{"n_mels": 64, "norm": "layernorm", "drop_path": 0.05, "num_experts": 8, "shared_expert": false, "subsampling": 2}
Rows from block 9 of a small CTC audio transcriber, named by matrix and row number. Rows with one number within an expert belong to one neuron, the router's apart. Each number is 128 + 24 x the weight over its row's rms, rounded and kept within 0 to 255. All counts start at 0. Numbers have three digits each.
Before each expert's rows are labels from the 100 clips, of 14848, where the router gives the expert most weight on average: "responds to" is what is common among them. Only what is clearly more common there than usual is listed. The data: read English sentences (LibriTTS-R). In brackets: how many of the 100.
# router: slot weights (model.blocks.9.mlp.router.weight, 8x256, trained with AdamW), inputs 0-255
# up: expert up (model.blocks.9.mlp.up, 8x256x256), inputs 0-255
# down: expert down (model.blocks.9.mlp.down, 8x256x256, transposed), outputs 0-255

# expert 4
responds to: voice: female (79)
router.4:142169151139148153131167125056163134112142138123145147123099084147129134154172130090132156145144122130130119112103173143116168119124107095139145105126117147135060137139128098163119125144141088089114137116127125131151127154144142150139163162071147177134119155176107113101109127145135109111130134148131166127121138122113083131157125143103125125152105150125122158119162127142120162103143116148123150112142108107096115200140130141107128120129100178088139147105173151129093127109090131150114112157108125092109123102158173122122131104066139143134101084118168115128166153133167146079144143111099098138112138178138144143116110152160173135164099120144106181139139131122111137153136111106124081145119106148095100114158097125109100128131137105108127099111099102150160110119119086
up.2:103134157126119131093119163181095142150110126087177128149093120138162113128084137123117142139105134129163027154115120113129092148140152143137149127108145130088146162160174100097140099112175097151097101084124153142134122119113154106158139121129147134129090128089130152110157107090099111137114157158124122094114085109127142184092109122124132119154142092130166103156115140140157095132100131154171127125114102130100151148110129131114133109085113127118148067125126109114106153130193128154125186162137128105116142170153152157132118137125115150145130137140162159134141131133165165133100135089125161108146110143153101111138141132130127125055092111131171103146100146156106105141124144128142157118124140142122150141129095113135168145129117134142131155133143154087124140145104125
down.2:151148145147141088150129132145165124104133142104167145130165065095132083120128126156133134122126144119131131139112134086110132106134153153146117141182096125112114087172143164175156139144119132145129127119140124110112160110154038113159130147141123132124139147095110114143103156151145142128147130153167127093154151170096139095088167156152120130107115097126120126128083118109107100149127094102216117134147142101128151148129132154146155125106142128143125134103131155123134128083153143113133117147141114147144149117112101078136180149098124058134099099138147130120128114082162163104127130157125147144116130145109131109093135189124113132098138090129144095146150149113125124137103161160120114139097109151114152124091103122123131143105134129154104126110134144126073156154096185
up.3:125083096136124125109144147141117127103167078095126086148126138138135116149119128178120141176090141113117065155112100119126158135123103151127130140154156122085173141140132125112138148132119137139092080153107131112112149090132102125113160123172090125121137075166143142173118110109077172153168115109118136132111177144090135111130146146113159108119120129120150102115136133128120145127090126131110108144116114117081183106139132108122107147149098151159141125152102102134112109146170154128135100120139113112130145166072172156115117106201164146135116128104101135110129138122073137106128151140137129129101069110129095168117121130115124128092067153143100105120090122145114126125133157152125094173172151161107113151129114169107126142127135163125129136149118141124129144159120174
down.3:151103150084134089146131138162091121085119135165131113134153139139138135106132104141104143150151085133136153105139130151137093152179072125123065128157124111146100165133106146140107127120135146136137118135136097098140097137126145137130119082095142105128107125125106134145111139117162094156142155121134114135122116103150097136134143134124134100138130165119123115212125166137095147184144141137095154141086114127102124139083140148155131116127078128157127142154144098159109185159140082141112169125170136152116090171130124131152133148117123114113146124112091111159106158134116155115095104157121166174125151124158128115110166134136144119071160088116114132115111102134092090076103156126135108160087105153109129123114153121160157127157164124097150150114139109094108150106159171

# expert 6
responds to: the word "i" (53)
router.6:087108158137116130179138072148129148132091109147129092137147152157141126120110136118052123166130114117168112124138119116110096100118154118124103142133099134165142124142134147159088146152127113123139115150118131110120090117157130145146134138155121185130122095151120157139168155081121109155156124140101120169128162117111095094142133059133092138143124123098172165112162116125129100107137142121124142104094135135109054156143096095140123117134095150147139096137176131156142131109139159169114150121099134116126122129127151134129153156155086177124125097144115126157120165107114137131097147148130128114110131128106165145112104184123146094141126078138117092133099188141164142151160132144135104118163153141174135130145138138118135142149129145134127162155157047125127130134097112
up.2:102127141133127143125109137128166144101119145122124125121094147151114134155138146103138161088152078100133109151132124114131138096107082118140111080173151165150125122121092155111162106147118118127154132132093156108181093160079153145131084156134100111104128121150117108146130116145101133154154148129124131124164075155121147108125136130131155118144129173104098121139157107116057145147126112110130131129117117121158156098118155110162134121174107105128129090142151118115140072133140107157127150079122118120062143129167124126141169159071148170141109137144106132143114162146154161135106105106101145104177122112126133176120140156154097166099115123120167170104134088103116128101145104159110155097113144108134123108122151107137107126164097161131129134149106139151124086195100136
down.2:106134158104139147126122184148118137156155143158144141136130133137152102125136103105142118101113120124134130139124110126126109113170109137091157136115134133126141149150153124089084152149117126141130164132143198097095130133127132142166141097104128123137107122119129098103117146107164101092137148119139162142139166150147112110147123108114122158190089124137149113153112135152118115140199082159133113139155139141133138114141109154112121147152186152148123104118145101092154101129065102175154133113115116128103145136148121162115147101147124158155147151091096126121093164131093159131174074130155084118133118141146184093132142114075116107099123100089151119146151181108094120134127109148080097144174112122116130144114140112118135112140163140130121116089115117170128074076141148
up.3:123154113099096142118118132101134094179154130126121087145135128114155179125149111138108138137132165086155114145107140151148122112137151130094121109143111134092108126123164108091104166107118119095136124137105120125093079131118147147121155096142165134136171124151114129113120106155107142134131139146143187148130155128166137152135106140132115187170093128102129133140132119137139101172125115112138144140149133129156145158102163125129104119175129120129151097143130115131125173141108092138139180130079151100118118122139082113170156131154128105107134173133078127111201146131139125117097167110150141136121121121124103161142132125099106077116105118148092063152087116135151130161109120086136172115134171082145079100118157112108120124145153132173135098095108096164109084143146126
down.3:166128114143102167109118123125132092137131131158115135134149104140134159136093105127182116144080154138076138124121178117048114107112123141103164123151127094162144109143103135112125171066091119135102114136127083116119126144086161084125151147081100124166140142160219094142115092147120150107115121110115108103108136160105154134145107119149126113136145112139121141149118153104135137096092142103111108129110135083146101126115134108121108102187135145159136140163125141138131077124091153115093102121103139106109107138079129121132126115180139145139134092140120135156131106140137147165094112125135156128134108151143115137112164156164160107080146111129132150123120129099145113130124092119126094139115101122105068144135098105086124126134141119102113114137149173120101123093110103

# expert 0
responds to: the word "you" (38)
router.0:147131127123155113132165117137134159140133156127126112121133120145087155145101140100095130149103157163102141110116138161088126158160129101114132118150137133115125173106110072154090084152100095131114121150118158084167130104149169159158103167117134175093087166137144126136125087135101116093117145092132117154139120086142114177140129154111117098123128103147158126192109108138104118115112081114200130113167110123095137116127157123128163098141091122138131151148120128101152141111135143145109095126137152150157166137148129126142103143097159170146170154119115092111098124139114144131131116142106111104141104127094116124132112129132142124171136094137087135142127146114136098132127128150132132130155173179105154166095122121121108152210126112125132150078140140089143184128139096
up.2:135128077132100127104129125082149124154104109132126137126111126086134145125139137142134131128074101085144129118148128141123086110116170101122150142110123110129109110124122114100129148092125097111139097125113132175123139124164108127130128196121120115069115141125048146124117090152151121113137169110132109101143141102140158157125120107143134128115160141110123122124139174130149082142100119150135124117150141130118136126139123118190138086145060114115123140133171140100171151165145133179109089075121145128144152160156170103140164122153117160130136087086175135144161127108119148160161154153160132146128144124129103131129141135118139111170111114130159135180113136136116122111138142168146110122141136093162130091147110135157127128081133128134167143147077131086135157172191124
down.2:110204190135092152125120155135127109115141138131146096133133132144132096130157148129159102146115103169110110111107113109162132103139141087167111118141109121137135116125129109116104103148179106103131125123093133119124151153147115089109117151117173126146126158158135137143126131099127108120106147176098132164173070153093105117098158113096143092128140104108132131154141142106119108170115113112085165131121135148116112137129121158095113131141169141111137099095155101138142129111115097107162095088155111119162155076085108159122130176111092150147149123120144109131144107138125121135095154154096137172148101189145124136148135139109136138104151102103188107139178139122095127121103129113117138092116097155117121130132125130074136079117096134148084168125117160084141127084141129
up.3:157129081135139117176103105121150130092130118120115109125154128120161114107138175154146113163097123113139136138123135211123109121127121119120147117151139139074078109114125168129103137140127143124126155149109080114091120081112094128105121114126138145141127141135149162119111128141182139113112125138146138116104159111175122100131132143156113127100126135130229119148118128066087116147135124155127149143101093144119120123108102119146133125134102129161121148159127166155136139097140099103158121151157138086140136163140073136123215137110154134092109105107146093078139166121125108117081156115144118120137116151137140116107175160108147155130118104144176112121135161129118125093131195108148123103129153144109132135146145128145112126115115114149131131133109105112126163150100082
down.3:136136101122116127165087062163159141173155104136121128160141145119116142080113165104137137121125129168146131141140122164113121142093113115119133137141127110145097134150150127127095155136092084141128130113132155089118131165126151085171112123101113159109163173101123107131128135147101118098116127080116092131118175159099165116133162154118127132097132113119173153125136142101131143095100139132108103137099153157174124140100095112131134150074148111126130132144129139198126112107193154118144129120144099144159112114094119083150116083131094118077135149171117135103120129145140168186094179142157151125162130118119141099107108110108118102129130118143126113140109131140123121122165161121131097104119106139140146133139091082121114132128105143103148138134190101110141100165101082

# expert 5
responds to: the word "the" (96); the word "of" (60)
router.5:089102083110139139133140142126110134113108131126109108123115154111089109118160113112144105116087158101106129157126167148055123120086165140095107131107115152140144147170125118145124114103126128159204142112135186141109127122133145131149123153135109123104145166139129091155124092141135133138141137129156125177110100059118127137124118105095140116136105136178191138163112127116108118133136129121144132097132163105122119123144134103132140114127101128138119172130122130115139101111128107100143171081141117082116134130149106151107094153011139112124129111158140120114148099131131128175132095172106106123137133138118124108153108151115147142121120126154123167157122116125119086123111149124100155106150123167103129144127173173136184128141125135161160100130097116093161109123098136
up.2:152146170127091114152112146126111135120123127118135144164100152100095141109093163129148143091132144108134147116087138105142095122134109128101092141140150104100147137165135129135166120096116117132094102111138122147105090182118157125118122077074128141074115159116139116100140140135144114163082141153128128136115134095157080112106166162102124145142168142105115096101155064135101143112131151111151153125122104159125131100126131135091123164107139133113136112121168137134096132135131106130168153109152112106167148093152124174157108122168133134164169104155105162119129104093114160155102155125112196156122100132140128091155159148116133104130078147078082118135127169161154120157080128138112130154103109104098143136161169150153141147108117160102128144094142136125114141116141141
down.2:130139116101152123090114125149133167115142100148131127104146082137155121165140120074156146147141108139166127115124113120137144164138167113084154157103144150113109143125118145132134126132149129097124114134110113082099106134145114167088133127158106145042141150111121124109095156179119129094105123124161142137128084104111154080151125113100122112137137071116127144122140126151139160160137130096138098126161208119148128132088106116143065116121162135113104100105156110146149135138193129097128120144142152108098153134119156133127126156147158148095158127147146126122144132120138188122167135078143092133117097139140109139133142154128150163146122112178121152137149128118112146165139120164100133139120178112139108106128164163139168112087078133132085107095135124137105140155144118
up.3:155110139156138148161100117150104159093119142105088137103115166132136132124139099098111139123142077118138110089133163146147171133129142132156100117165146137139108091096126153156111138137078115141103120136083139142160157129154147145130158131114113141122084093099121143120136134126131140119141144130148137126160119099166156176103094128139124092150102134120155097118161092091105131118142071106143122089165118159127139121131156132113130122139142122148162114153156097091190161137127140099136143156098088132114124131074158150174113143132113077093128169147159104120110156101125137114137123152099103116148099128133082163145180094104079134148147118137099195081124120147126092097144107151150131134172136144117104142153141160131130107139136082139105128147112178125094123149117109
down.3:129132086160133171155121124138122120167180091125149094080140133121136135115122104147168130157122104172160111107121095155099125091093131105142117154139169126140105112150140151124152129159124093123136138125130104137179140113172103129116159131115108160110064114128082105121122123150126146113155122111142136129176138148120088157112106137145133132142119142143147105144100098118070107118096126106136120152105144158123108116100140142168118149116089174142108100120088149091113143111083081151129154136102112186158144127121084129113121098109092107148121137147124157165146137122081150152129088146156131100140145147078183122178085141149156141132151094118153172143142142156106088072153126114130133105162089108149133137110141123111100136120164134097125142144128126118132151146146136